Weights of a small image autoencoder.
Data: 203450 training examples, 12.5 epochs.
Rows from block 13 of the encoder of a small image autoencoder, named by matrix and row number. Rows with one number belong to one neuron. Each number is 128 + 32 x the weight over its row's rms, rounded and kept within 0 to 255. All counts start at 0. Numbers have three digits each. After the name is the row's rms in percent of the matrix's.
After each neuron's rows are labels from the 100 images, of 14848, where the neuron reaches its highest value: "place" is the part of the image that holds the peak. Only what is clearly more common there than usual is listed. The data: photos with spoken descriptions (Open Images, Localized Narratives).
# fc1: MLP up (encoder.blocks.13.mlp.fc1.weight, 384x192), inputs 0-95
# fc2: MLP down (encoder.blocks.13.mlp.fc2.weight, 192x384, transposed), outputs 0-95

fc1.350 090:141167142120080153140104146179104052063197132101119097141101165196094189152129109170120107141105137115124138121131067098168165124166135128131143167163089173138150135104133103148162135103128150162099143093110079153091118095083110103099107099103173228177184133131158188201085114169153103191
fc2.350 088:111140145181173129097131126106165161146150148175126163129181070084174076150164123123117195153147076111130101118103176159125165094113168088121109128100179094130153165149161157061091142148124145117170125111122171092168093112181082085104155158156169047073101094128053110045120149119128107100
place: bottom left

fc1.240 029:164141154084136110100107132148160177115135135112142138187083144162150117209068165118086119132095115161099110136196142118130160146086122127159102106110097116134159137098154110155187141117129163118102109161132072168178145117154150178189103162104138195098181131147119134165132106132135099132
fc2.240 039:111127152103117114167124113131146191111109186127144141130188161141101159151166158107144139102146131158150159119147125132109161151118132134098118092085181151134095104107088165079130193140211147164117129094112155103051097130168077112101185179111126132140051142121126108092148092076083056131
place: bottom right

fc1.190 103:085217086126169159099146092146137078130113129188124168121157119158155140102107148126134102160142088162129118142130056152071074126077153118117083155134138163126092090161147163154116092147126146132099114114153166186123162178093118050144118120105160138174119135109133162123129148100138191122
fc2.190 112:178043150105100113139103153134119138090126090118129116132126126101127150123131101146093160086120158070161137083133184135168132144171149136156088104138145128138190125095089110126125152130149120128192148152138115141115112093115144152143195176141115114046072072166128115159118120137131032127
place: bottom right

fc1.66 085:164139119126134101113113168089150105118142167092179148158144088185124105097136131120166128107109117040159100161129116079081112176102107203178168151124134141128090194134085090132133157154072111105122105156121131118143120120156121137119155119089203135110151093096172119122123157116155166188
fc2.66 072:104175137156120158131161069133127120075147093121117140125084171165131139126129099118087158126139151163149118093111157152143132122120191101096125090116195136139098074109134089099136052118126139130127116140137147101096107126076137165135141148160153157175170150202090136123143110101164075087
place: top centre

fc1.43 093:129156071157090165143153114131109087137152083097188091109095051110144180121090095154081099150140160048128216105125123126133177122106127130117129083162115117072067142161141125162185182157112124113124103131116129094079135168101114199146150128131139138109146075173083160121188135130099139097
fc2.43 132:146147138170182143119137100095101067136125189112109086094153121109178127095181135145125145077172135187083117118150132147187125121146177119189145132081126154170162147090182124116117100104104151108169152113081141118107048124178150125073121125145166070154121129112172097092125133124151192193
place: bottom right

fc1.205 098:159116121097098142143120189117128158095128111157112140090082109165100108091061175153121150157114083125177152143129113114115123184115079116109186119177119182118185148159157150186140151111108169169124124168171153121162130056098148127114144105108157134133114182078129078145108182208127142137
fc2.205 073:134129142114130157084130102095113078091069130125168149186133151094158142193099130180113123139129096160134078138110090032123119145174083183138157192132092109100181090151114105150130104089137129141144127139110092097127125119145116150144071084122199115118120087110145063109121171137085136074
place: top left

fc1.254 078:147069171080139116148170122104052115106115138097152103120143117121126094186125115097074132079114138101056115164140157096097115192137157128105171067102101119181125156163122174119103149165162158164117139049160115093169124125145118157149116083158096069087099138141170155159114123136118078190
fc2.254 078:125119165132137098117151159068124121143159177148127067157160122166123136159107099124160080147138135150161111150080112062152153145117132158151079174200128114117108163086084048106180133127114126201141135163088126168129142101129134181167050135066185150134110120144087173154168094120146131068
place: top left

fc1.61 097:111127104098128181172176091086134071128090130132098113086146168134059154149150140134120117118073125047120153127120127091154084143102105116100174152105146110155135088193122179117142091070159107102140118128114083178150100155117071121162188179097151167170114181169170157078135176109139137112
fc2.61 116:139124134155103060110102154142109126061141176095111087140103133074148149139105065175122093119166100176183140199136124163126140140145163159161121175166083122119110171158142088068138108171101103156150101158106145123086183114089229156102111097163110089118121070107105126106145101148103095140
place: bottom left

fc1.68 059:109125173121131132157111136128096173068070110194129182118109119166081078125098140151114070141160113155144107187085135127066143132120114127119111138119118184083164158152157085140146183142093154130173106149118128137146119032136177137138151170064137160144149199116113066143131147131118142123
fc2.68 055:126149148156108106233161120129131144118098161182141179128127177146071132161153101155141126128112117153104132132115119166147158186118107128111053138074129171092116158111155115057150162124166137123117147145147121068150059092118107129148144133094137199127133181088111059112084152120119072055
place: top left

fc1.12 122:138123108084159167147091102094154093092161127074155177120092123118104141086097121130056102122000108113108133149193139170113163130109149113184133126159082098145085164084124140138163106096111177129094096177167144141112142121159128151127083083073182129125092116148132111193161114148122110142
fc2.12 173:125127151156106059134185153152073181177099115179097110167156128121162119183182114093180146131255128160121145104063116096129098115168108115082119111122157117102174084159140147113121147131135093157136162119086126124165118140118091108139189170154106107154181150087125163082100131131119133101
place: bottom left

fc1.197 080:176065184105146153138130158136077121155144107127168099106094086218097075129103151160122103158091146090189139179089064127061140092125089104135126077147102139156139133099145174134100092122135112099135109106162140136128182135103205084113146100119143144135108172108160097156077127176130132112
fc2.197 084:125182142158110099083086168078107147116124123159126159179142142093113134151134097138133147099150146074166089114121115058107123201138120215180166147147055119130137098116101125118159136152155084150181094128139098112176135140149102118165118156123166152137075085166117205089111127151067086136
place: top centre

fc1.138 093:178144155098149185094131099157119141085114095144065120111140138158140116167123146192128158134107144137110175131145106089132113116103100147143148088164167096150066162057154138050122133149090131072130133131119104121107097148123146114105107093105127147132135125166115142149137107148107106108
fc2.138 100:101093130135093069157142160134112146109127183121140125152148096082115146089139150064129145114142127132121103115183118092138161176150132135124111164099081182096104097155099155194179142145173164164117153154136118105093143098097094096134137166244102182126121109122163159104116120099184124127
place: bottom centre

fc1.141 092:092160148106145106117139068129171163121137113186168161146097123072120108132113161116109109166062090119080110131137129139150118117107181094099124136165147162095110083171108152137132105125156156162113105087161070149189137169101159089142156142131171152120122146178151233133072128166101123132
fc2.141 106:166142110122139211154158125124082140098092134063079144122162111180101126120138124166128122109172164140122090123127134173096116142132140138116122132091141126153130126118161146163151130097096086101119144159094161183103134106140106125142124143151114120131142113070126039136168180115171092132
place: bottom centre; bottom left

fc1.73 111:195092158091133141152165088121126142117084076174097144190172150145082095162142082125139172079108163124110122145114119109140101169078135129127158085099090139172054112106141116134152116148140159122152129144159089094104171173116096091069144165063048169123142133123134108097107159111109156155
fc2.73 109:130079135092177120079101151193155174129156103120116142119092131119150174123141123110160095182110088194162106127168118150143122106146157117156116172102126157077170130082121181135098084082112084114115135115088210200134096135105090142138115077148161122129095116170116121104133107141110071063
place: top centre

fc1.217 037:097108088132140072116103119119097162158102124117115156131075092121146171135076153097154125139156086090154121123116129075122120133102105126179157134152172135107116106148144098120109168154118108165117109178108146111195154048122107123166180118110162122104070079136121103150137142125099146124
fc2.217 054:112148142180124176165188114129127158092188129131095145136160171161090105162117163142110135120102150125157152095133134092118125086132142146154123077111128166128093114062106123143151121090156112083130151103083145144077113107092177164130151224154100170147126124203109132126115093101119113076
place: top right

fc1.288 103:125106109188150174133117166167110123098131101151120124139145160095141167154145144163135064073150137152098094142165094090158133128130086174118118120156142130174164128128150165166093173132148186164102092136091158137168098100147090095126111112130195134104157122157124104099139179138149127134
fc2.288 115:151129196146131093119106055101159106092185171103105111155157110135087129141160089160133153182095110137155163106100081112121177092155191110115094152210157167077177154156129126108134157129126140152141183158133103185132048081148168107099075082083162145105118059136114119150115108120135115111
place: bottom left

fc1.62 085:113179155114193163105110055084127180106112156131115124126099096137144124154112116193102084128122107104087135130162095172116150136128178125223148150132092187123158148114133128148118092106097110124189165145108144111112101073172059052141162137189124152168095135088082126115142098146150131152
fc2.62 071:158120101088123097174154136105190052117167125158100155126180152079127138050105100113178090127112083178138094082118137096161194139138131142093099081185122127159113146161107149096148149117106114157043161128150095152076156112079155139146143118099162064159123138114135135078098150161119053106
place: top centre

fc1.192 093:124174131148149136137085092132146160174167131196132148147083073131097096084136105161140128127133118119084143151139142170129143150130162107144158125128149164046148120053163096187132119130047123138153171135104113120095126126102110099130133117201118108106127090132146130136069157110075212088
fc2.192 109:125137133093101143168155120133141094139152153139113144169183150121175155141119099169156156093074131161134126025095146128091054158160149144144130160098123142157117057149138156128163160129200153141150075124112096122153085080123146153149152134071132082131129134139100132144119134176098143106
place: top right

fc1.71 080:087207157148127159129111111168166166125138165106151114092078116133138112100130127202187127097058127113123072156096159105151117118134158107109130170147146194147066105146093134123166133136132090167123048128121082078117084133108103192187113141102138160111200147118120123148171112150137125089
fc2.71 096:105152121076152086062124139072079142109127160200106137164092107160057133110155116118111093127076142137123097146093086134082158129108107116115119103165163152103082104134194160190174118128118174151092126091177160080119146080117127095101082129118129094099126100164107146143105101156116099069
place: bottom left

fc1.97 111:166155148139174164118141039154070182153152182206088182144162131147036169162179139142097151162118128081087084093115145083146150149102154135064147045147128164131150125158115158144130133100143151106093103101083112141153095093154091141122123140099196108108140097183120202118137163163115099116
fc2.97 112:076078189152127090099126150156173082064123119096143134100145123173152125180156085129148154141123174131182077172146120146128100074145150118156126132152150163140127158112141091109142166145125064123181145163143145148141110124097133096168125095104186185126160160110124132104143107096158078172
place: bottom left

fc1.216 127:131119126171136144106117120117130095106139081125139169207111152088109157170162144147132079097091127146123121112149087093128152160120151119153095094169108181148190058112169159125121121139118154144110135185084109141159083087171098083109108074127214121146213144187139175082092101119149112091
fc2.216 138:168097124101125184194136146159182115103110159140129127069130160091108116111111127091134174156159105143139102108164146128167100088120125124141123097125192104132088155112122094130114131092148091116094139087188135162108114111078169132150170139102102139144067143078098079122178168162137137148
place: bottom left