{
  "encoder_arch": "vit",
  "model": "image autoencoder",
  "rotation_deg": 5,
  "encoder_activation": "star_relu",
  "encoder_mlp_ratio": 2,
  "encoder_head_dim": 64,
  "encoder_bias": "all",
  "encoder_drop_path": 0.1,
  "encoder_conv_stem": false,
  "decoder_channel_attention": "se",
  "muon_scale": "match_rms_adamw",
  "lr": 0.0019,
  "batch_size": 256,
  "final_lr_fraction": 0,
  "adamw_weight_decay_other_params": 0.01
}
Rows from block 7 of the encoder of a small image autoencoder, named by matrix and row number. Rows with one number belong to one neuron. Each number is 128 + 32 x the weight over its row's rms, rounded and kept within 0 to 255. All counts start at 0. Numbers have three digits each.
After each neuron's rows are labels from the 100 images, of 14848, where the neuron reaches its highest value: "colour at peak" is the nearest of a few named colours to the mean colour under the peak. Only what is clearly more common there than usual is listed. The data: photos with spoken descriptions (Open Images, Localized Narratives). In brackets: how many of the 100, against the usual share in percent.
# fc1: MLP up (encoder.blocks.7.mlp.fc1.weight, 384x192), inputs 0-95
# fc2: MLP down (encoder.blocks.7.mlp.fc2.weight, 192x384, transposed), outputs 0-95

fc1.9:164084132103095108100111165146122133123150125143165156143124062088131124091069136100133109139138145169138078190081139164118114173097109172156138149136056088116112132206082140119228151172112158175078136119147104169200116128101120104139165164101158161088070157066112179083148157108122164149
fc2.9:185141161101150132131167141108157098127089122156132164124110101184117140120104153129125157173101156003167096145180077130195146115185123173148109199098165095104183119112075070144110135131134072114092105121093120134133118134144164147077104139116121139177113133124186106125079129143140106109
colour at peak: green (45 vs 0.6); black (31 vs 10.3)

fc1.245:132060062155086180113153077133121140129162165146141186163155125144112133130055117117110110122127145124097161163173151116145122119140101163138140151161061091097099108177139127143155064141126152130135099175113084105103169086105098102113116119133102086118155126129150148095100096084192098145
fc2.245:196103196102143104137164153121082127130086043103074110131133078081193068077139218114177089105121096131106116126101117095106124129152110114124083140098195068139138157161131171102130132082126133135082121101118155118118129053194162245138128117098146102123121157153119107132088210210148089153
colour at peak: grey (76 vs 40)

fc1.114:072146114138161103145131117151146186096118161100126095148145132174137098139116145131115164196071080089125143166115101160133141165076143129081147125112139138147142123086173068113122137131145152093092151168094105169091168173183124139108088106058137122100147185113095139113134130181143175091
fc2.114:143127159065136143146147099133086150155056140166164155115075138109100077112113126167118125089171067152118127101204120103130101118117080142135170164139130160156099162089083167091125132103111113136155155090147109123062119107139124127167146150197160069155101105125128135125142144112118123142
colour at peak: yellow (30 vs 0.1)

fc1.85:137111076102109152120170096090138152174095103090161126146127097226107122199115114132133132110131126115106169162082123111116165135070086113070093115159114116121120123071137149086148128094133102103145124099197097100165074136121137092149144089096113130140105145130091166117185090150145099081
fc2.85:069133118065095171119103193136175150141105143138158132143120126109106149131103149148116135114145140160153044090084140123099148073177135214080164186105177135121102164112118125116120127157151136111113124173150173105103094098129162123167132151110091119154132163132138076145037132096118136127
colour at peak: white (34 vs 4.3)

fc1.137:083123073149106182118098098255175099126104135166135147127116134115127131108092129091158126103187126097127188160119141130163139118143092091092135094118111172072143112176174166034092103139101140169119158136112160108128187109088127115128121128187080131187133122123093162136109129166107108126
fc2.137:185109176149106113105110108040084137144155163105149100132128147105194176071131135105140104147151134143135121132123183177191163192113111131163175181159118070179100125125148156153200137067113129103119080135162137083105116067101083134116121131122083132115109165168118127100073155136151133094
colour at peak: grey (81 vs 40)

fc1.40:119123117138161076112099145071141137136067090164116078172073119159145119138170116161084116156140114129196109054141117127086106123080136163147171174117120096148118168111124130166112072147136092125164187174177163124125181074122157175161135127097110135181041129132154116081116155169121148202
fc2.40:127093086149099150121136137129158167134083106144122141156128105046175137133070082131133084146184080123074101118172095124122065120175123179137135155120075163186137070118113009128073091090135124119173184104149111207166100067101127080106200126182101172153111170132120111186160144128098111111
colour at peak: black (61 vs 10.3)

fc1.342:116136125090133102137132152131154123145146165148164120108126117155137093128134151193163103065205119109207151121166147093107148216064147175138129150168082153114147124136098102144172110108065134129139129180121112089143106123168111073115121147121150127085180132159150112160114153088108144084
fc2.342:147134160124122119089132157122094077164125136117131173100141180167178157140110127136141116089137109077106137074131099100195125147105092087115109091128101190170117099060123185106103122152099175181041067116128132110121149101117063151093130104126131114171147093084154123066096180088155125159
colour at peak: black (94 vs 10.3)

fc1.360:157140079099138160142073125144106132141072071154127139125151110118195139137107099092140102048090112181191120195140114121066145104170111126123098186108113134077121138111107142082128170129064097160149116172181112125147147134106133150199165117110104115150113144139149140159183129113133100128
fc2.360:060155076182147128094086142172108075095140186075100152075149142189096100068164141111132130139095151082117113101114139184139101126107111106186115180119136176170114138113141122107138144119179188068196109135090133116088134094150130085117104080140172162104151142081203121130143155122115085132
colour at peak: grey (66 vs 40)

fc1.315:138139093103120093153147129092176102121096164171121092142149084128174166120124099087116133082120124131136133072164153104134135135125165078134138091125069118054133084170197159141113060183117105142124155134128189115115207112110158139130059134149117154119069142089096201117173175092128101104
fc2.315:133151155116171097131130105204139176147130092116128163137113184128111047119128111134083144126103122114138088152127135169056140140116100132141096094078120091113126124163133118113113113157148155138127107086163111115137159075183137175087205129094174146134134110163070119128149091095059148159
colour at peak: black (48 vs 10.3)

fc1.318:083096131138157155141134114090154110158176150157129159149114101185146119168079114158138174142062126125119137135155149152109093122107137096143133112122116174185134110110087140191164085100133103102129092161099129090148099150216186079123161196153124166123039199043123122162109085114194157158
fc2.318:135156169147119109112146101115112131123141085060146070136132132213103133102164164125117153130182111123188094108081196147179162144081159154105151162112133103134224083094161124085100067137082173090156119102176110141162138085142136145172098148137147060160135144148085129079101156137046124147
colour at peak: cyan (33 vs 0.9)

fc1.325:136143148147093119154132163123130136138122108104146162163100142151081154060062181122109151137119077132176164147165058065196110112096132149145150169134145076100135137144103122138099125169130141237153140170135129121139162122100078125131082110066088100109062125135170151146146118071135149173
fc2.325:141154139103118136098130123139043120088150132097148103184177137200152177076126169111149095132116116156104177097122153135141138124163131108072162135116133091103094171120114118119100172173152132147079118104135186087117066123146148177063071163146075074124173116155119123146050088119150150093
colour at peak: black (97 vs 10.3)

fc1.182:074111129170111180100139124161114108093167111134102168092116130151151163092156151146146087125128162183121109107156103113122092125111108074104144086116138126134138111116118142168156131111171134110133121126150122208086173116133131188106160102119073111141090090218142103165179127126105131130
fc2.182:130127119134099143130150160093120138100056027114124107112118070107072143144057094120127143144133126139153159144168106131167101113119133236137149149141121190084131147132127180111108100164140073170147103117149124156164103113113109157092151135133120133173071105088135144081098112122125176120
colour at peak: blue (44 vs 0.6); purple (39 vs 0.1)

fc1.217:136174154143211104152107121126205054166137060147139138131089091186076128139131118136112144161074139101149091128146136143110118144173103174080167111095164179115116211131083129091097102184120128105109161159167164111104178157097145141150082174111123171122117126038085160136130080150120084109
fc2.217:159128134149098162113172132133106132128172107086123098138113153113128123124158117124096105134137118123085131163105181113125108175101091106104040162132195058136160090115101149154161124116077129081133162123104143162159113104175091166117108108084094118159150137171107114145156114132131129112
colour at peak: green (29 vs 0.6)

fc1.90:130106076141118104177113145217132138137153141147093191107130114131186138131127103122143177122129173144177131111140149108129123140112110182154119113113182131166189140137145074182165174101100142085086168159134076168157174167109154153192127120135166138098140174097122122153151108124154075155
fc2.90:133157110070109180111078113113127131118102140118104109099162147085047165168108139089116120094150142170097099132104142142138117175152073086166158140134108113148115064083120120158066112112171121123139091114127182092143152105108135173122122164098105097132148185112196077171120082138177132153
colour at peak: grey (69 vs 40)

fc1.283:065087120146140133153179136093171116150130113109125163131132132174133158156051122158120161089118163128132133101108146121147186151141148166095133147067154131135116163100100070102197141164155148100096198123103086136154122128129121113164157084146127142145147167134095110120160087088093101164
fc2.283:176136144059122115081129148079070152066123121135198171180161157096090113156136116100103142112101162080045124155135127144218131139120101122174099157154103156101088153111150161129096076115124125142124169101143145142115131102135137161089105140152180159099142092107092143089117194125162089157
colour at peak: cyan (38 vs 0.9)

fc1.140:081117154123158105155168144175206120199118122091071139090140088115168132078125122077134135153108114111148117123103136099075161048099146088155154159115152117173141112079104177102123146200136090099071106125122134128175099122199125114118140153103155138095179106143198114116175097128152097160
fc2.140:108140155072180091182131149104106107076176145220148163100169150048138112171145160117112138107122084102125110116072130116140101090079143161102136149147070083120118112152116138144163148125125150117151126085200153135089109149120112067149151164166134136088162139155105171123115162086105137140
colour at peak: grey (66 vs 40)

fc1.104:115081106157118125134154104077131082129175164131081144118122172099116144097141167092161133161058159160076156130092029143116172085154152176096095154112133096154089120148183190160169152128083085102120132132125090106034170127146145142100122120126127071143123120123159147095093122129124136137
fc2.104:119116168163159114135099104120112164163123114088159129161079107180100078127135116143091117143152148065102138064061155126118101094195136097100093128108142110137174151170143153111181176157149185135165152104126100129214117119136195131095123086103146127066161126104140099135137171178176100164
colour at peak: pink (41 vs 8.2)

fc1.129:183109104163157175144183094138110113073092177154114160122177149158114099112181065106110093165086142109064104128116083084111149144074089151111160125186137094139169118129116121115171112074134083091167147154128093185142148098155154117111145094093130121113130065177119138095153150111159139126
fc2.129:089111147132094195158148185169180127166116137093136126086102117120109113222098165143132160100171105115109147129085164158127132130173096144152181127111162163167129124149118144105130128176093190143087111148109124092099100144137177170125110123112087142164138162152092117142121124168102151174
colour at peak: grey (77 vs 40)

fc1.340:130133140110096031117070142163161109190075074116114102113111129158139141142162074138143180075131146118107114151142112127084136181158156157138182118080163150136089121100075141082168149083152164128120138160100122172135079119138135147181155149150093138158085193118164133101150109133144109143
fc2.340:202116114134128143113124141111157159065135153137104199130167104092151111131119129095130155139152105105162107122153112076108042103130132194107058116165134116130110084149122119126096090175126058126168127126076081147154159085130138139124131137085158172071132109141122138118135119175089128054
colour at peak: green (39 vs 0.6)

fc1.16:152041130101129153121120091123123145136102116137126141142083127089156146119125098132171127142057128167102144161130100155106102140071101187102151148128144110153118103086169109178084146174137181152077139158140095197111101129077151046120144088204163176092154132114175105152127160133078136090
fc2.16:112109050123138085139160103088161151110137112125102100156128062141089146110116123134156144061153089152145157120103062170199073106164157094100127138129121097160173139112141109054158103156126106140127079143142132129140138090209152171158100126150167138099118155112157103138183181172172099109
colour at peak: white (59 vs 4.3)

fc1.190:143057116135175137129178159142117037136083100164178096109095138092158140137146122124109148125096120198142109142114099165090106179116152107109125082147126108119116175201111119056102111070140104120093145083180102137137122118137147145089147080127122141067137142126162164108161160110085093083
fc2.190:129113112138093139125089153123138118104155141117124184135127172182090110160150168131098172095103125124149071174112107139102196140074098199095098172152080140106169114092064129107165114126116124127153148067123040165131078080106162151074141148122142191132103117185098135032090162099141137122
colour at peak: black (93 vs 10.3)

fc1.199:092105122072101121152099131137165113127136141099103129159156106139109076164091116113148123169161146117172091098130124140070111173099124123129206198102106138170135175112124112137134090182089154111067066136164180139125150101106177160121104163111176087118100132158098138183179165104106133150
fc2.199:151141139168144156139125097154122118107135093137080145195090083091085153162190092129140105135115145104136137142202129074154058091098138145130111221118100157131126065119135146136118102129132116096116096114106149170093146086137153198170159197126079177124104146095154122184154162118087104166
colour at peak: blue (25 vs 0.6)

fc1.162:102119180108101170159126149149134091154115067119136166124102167122110171179050108129155148114194163110144132154173075132102077134137118154124130110062102171129134111103136115148151065172070119142125148172104077183134117120105147216094156129099178209089103150117140138092155175075129124183
fc2.162:084156183090201117112111107121173127150184064136127126167098131140092144172138130148162115109121180118159190110106126130124079113124181098117135093115135133109149083122143142077144141149181184143161144186141100129143128138201139149191131163121124153097066118142105177166101132109148081107
colour at peak: cyan (46 vs 0.9); blue (36 vs 0.6)

fc1.261:091093133122102112128170107112175174204085180184139129115125133162100104153101141111139142142100106133155145200116178131157150067144186128109203194102124101141089167132185068121154143141123143088120128139121083158136117195206124132138096118165059104192147148087096133088130130126087121068
fc2.261:182133165138117117083106148089049065114108125071167130144122167140150102109152169103096117133105097154063145097110139124141163240147127133122093164134146075114117173096108130150129120132094120145114159131152150172058103107095086155093110144116202148159125127166107123102074093101177107071
colour at peak: orange (64 vs 0.6)

fc1.254:079087124125128136125108120142199142149075148195114111119183119124141114155187129142101113173086102149156127138155208118145161137125168121148163125096147095110087127183115081116122090169127108173059165175174080190170155184182114081111099140131072176144135108098084154072084108164122173088
fc2.254:145202110135129138186127068151129081116081162128191075133160107137153164137092151106083103103139094122133117167132114158144126169165138143111154151161106098128112182152114123190146167109105138113080113106109132159096155123112097159088132153150133123186136117094129142074154135121113109140
colour at peak: orange (34 vs 0.6)

fc1.112:169117175077124173138112080128132141160114136097118077165085154055098135109089144153145132117168175083116144108113109115146152155163101117149111134127111075182140100118105104128128141130185104117123079086102101090122206158121102165123132177123145104113126178099194040162120158130121104131
fc2.112:109174063095130107090109160130146158150128067184154150130200133127146148166108181158112147225123097133162108158137119138087158106113136174136149106149098145109110102117173135121106137074107132137123116123137101191081130097156073068136118061120105045166132146148113111132101014076138164126
colour at peak: grey (72 vs 40)

fc1.42:153119149093097221160103115180109168142171103069134127106124083121172132133170125154097089122184145096052127085122109091167153096140159134120100143092155114157153085164141100123075128068147094062121167111141134171106106138091094104092166166129108135070155101107116124128149148159176139068
fc2.42:060096170110151140099137122110145114128102172134109111092155129112130123141110182124108136139149114199120186129096191115108157101131132060156060172130094143129135119086084179180180103101078120131082161098155102082091170129095151158172136065152071050170088157152158142156060079100138089137
colour at peak: pink (40 vs 8.2)

fc1.134:111157146144098204101114116163160089101121131081160178145180113154145191198105132062140152111122181109077194136093108094140157151108136145067158098077175082140131074126114117083130133091164107059119135144126133108141113121106075107082138148124054213200149090102116116096151170136184092070
fc2.134:221053120089197110105121111124147142166143110161137104168165134132146145058174087165130074047124106192146156091087140100140103093159176140076123147120112131137122146178115124155136100145101126133145128114089158100107159120124133154150075135108130094048111151182101169135044144102133105124
colour at peak: pink (29 vs 8.2)

fc1.330:100163130204155169154126141142115158095159145205138206073107159095105093147129099101118101149174135140132157166083159145166063092103147090083131130094113108120113114160139135124189155158087185135152129189136118126138190076152120119110153150094105131137118191125089068120140125142092089155
fc2.330:125142115148125143123167120085163098142092101167182141092133139133123149150118141143132117170096087111122160144125103189173146109084130146183114177183159079190074117126128122189157067136098119088093040060121132187215149126104126107139103152186075084139125099134140151143126147107125109121
colour at peak: white (58 vs 4.3); pink (36 vs 8.2)

fc1.371:141089120085091147135116188112107116157075046092122155184063144102125130163133085164087155103135107132187141145149109150134000188119190076139135161133119143183135110098159118095115074182158196152155130151123112105128126126153122092091159113121160145054095129081149101108186150131152077134
fc2.371:111130165152180154174152117104173142134155075145104174168124087133140048120145115154169106097052130113146190065131108127128137127147142070135172141151107192128136107109140132145089137122165149161143167154096152178154104140204131149118149083117167088116161156171145155126059157107106144057
colour at peak: cyan (59 vs 0.9); blue (31 vs 0.6)

fc1.322:105145135127188186129144096113147121138125088111132156139074074136123147118133135118121092121043105117127143131125155130089157105142156106107160123068102108210134102140144137127137102171127139185122112114083189111153123112112135156125078104145054128181134143127121116076099226158098117099
fc2.322:211133099131099114142207084091101149169101130073157127128140083125140124139107098015132098148098176147119113106159135147121133171107149163071191138114137116077138155109131103148091153133073135133081111129152115142156139150111113067102135144148110111177111186138093157118122041104110155112
colour at peak: red (56 vs 0.3)

fc1.210:104101164178128093165123126126179026094069075102083133135127129157144134168129116102126142136165176081173104202105127134098101142141118133113186061122146103118097096126152168071129098141114174162126162156153092142164109126140161115132097110091077115114102090116126120130105173121141071177
fc2.210:118105132179114133093055164147101110114134110129109128140166164107103055166191090141102111093147113168104150056134163077133044085168160121090125112151111165108169121139159178139103109149125162202137132101105118184165166138132122133118115068103147156071183091170082114071148164159113109115
colour at peak: cyan (48 vs 0.9); green (28 vs 0.6)

fc1.56:115213178145128154161148093098107090153110136119085094104140165186146192170148122116104168169118159099161155133128119142124089120116121092127148097100169157213095080095144145132166108136071092113132137128099129117141122106164111097069186100119136150123144144140048133084089094036115111101
fc2.56:160137078107136172156142077104176097108126103162132103134173114075193132118123142097138125176146111094102118134130153104140154136090131101138146053159076134154093128190160119192088078159137136125109130166063137116170151124129129059070143145179184093099158145083065152148124114160101093090
colour at peak: pink (52 vs 8.2); white (32 vs 4.3)

fc1.76:141117133076138123134078102079137126093140071140166161144152115165104114138136103106129091187132155100141135065180078101150145115143110134070082066117136123139143106071158162075175125070169137150116121079203159196154063153147126137157145202145185182132140105151121103116131068082139133120
fc2.76:122116137095082116128141129187098157149137132120108101093125148117059084108108183094135195136116179171139127159161162138056158078138090106144121107081083087131098139157115129121117099184143123106113106174136166123088135130102116166127146088095092137089106214073145129108066144114110192170
colour at peak: grey (74 vs 40)

fc1.176:095112133104146099108181157204108100163125213127125134199070132183069135144133136142090157136131071150139148149196178159073169119156149118081127086121074150147080167184126096139131109102116105159137115167139117117176184133125050130143099108176130088113106089141145129156092093107104104155
fc2.176:159107111152099125178114157150121121070120107143143171120154110118176115144099159140164093123120135095128147090136102066125160155091101173126127166139120143126179078105174233135172084065105120098168080160062137180168107116198111129067110145096189107124192086092121154103121165151165085091
colour at peak: brown (78 vs 33.8)

fc1.269:038115082211110171079084156182152143162133142181176146144151142153141125073173093132117142119119133110178160078140137101130094089141154144108059116187118115050083184166099104088153116140145091121136124129099117143151127159069133113163140157135109141106123116134154157132139123117148113171
fc2.269:101129127114084092127123127158119099086132109083114077111077118152116122110086101084128135114122130140100116201135088152146152120061117200161160095108159153148192112105142156157120139138120099133161067074140122151129098111132115136083160140171142110127138113105153178121132151174124118067
colour at peak: blue (29 vs 0.6)

fc1.170:175134166148151099172113098121058170119122065102105098146185091093129149123162081138066141160179158149081122081111116167140094072097119129087089176171148131111140096144096124136152130126122104059153116106136140178137163097155087118091160161140164104078126129210090135078103147131115129130
fc2.170:099130134153116106119155111158109130126100140170159111123125174083124096167123161137126113189086109130078124094116136110151143192169146104122122123113129089115087162135161072124113127088166128128116156130092099152142144176103107138131119131140139195068060214116109059176167124154174061102
colour at peak: brown (67 vs 33.8)

fc1.23:135138173095132148147171141163109142118109120108116107129112185058124164156107110172151081111104120145086114070141071164138085106178153191109159098173143109131130129171160102101129163127151084135156064128126080130100092133160109074154130130160099120096133120106118100183120127158118107165
fc2.23:075164145074067135133096086090111139150167138140104030147122102196196158101104137180127129129181085123169109161115176123158114180130101018107172143125160126092129113090111122123108120136102125121081186110168151053088146150080120108172136124132134112100122132155168130172137132110153166154
colour at peak: grey (70 vs 40)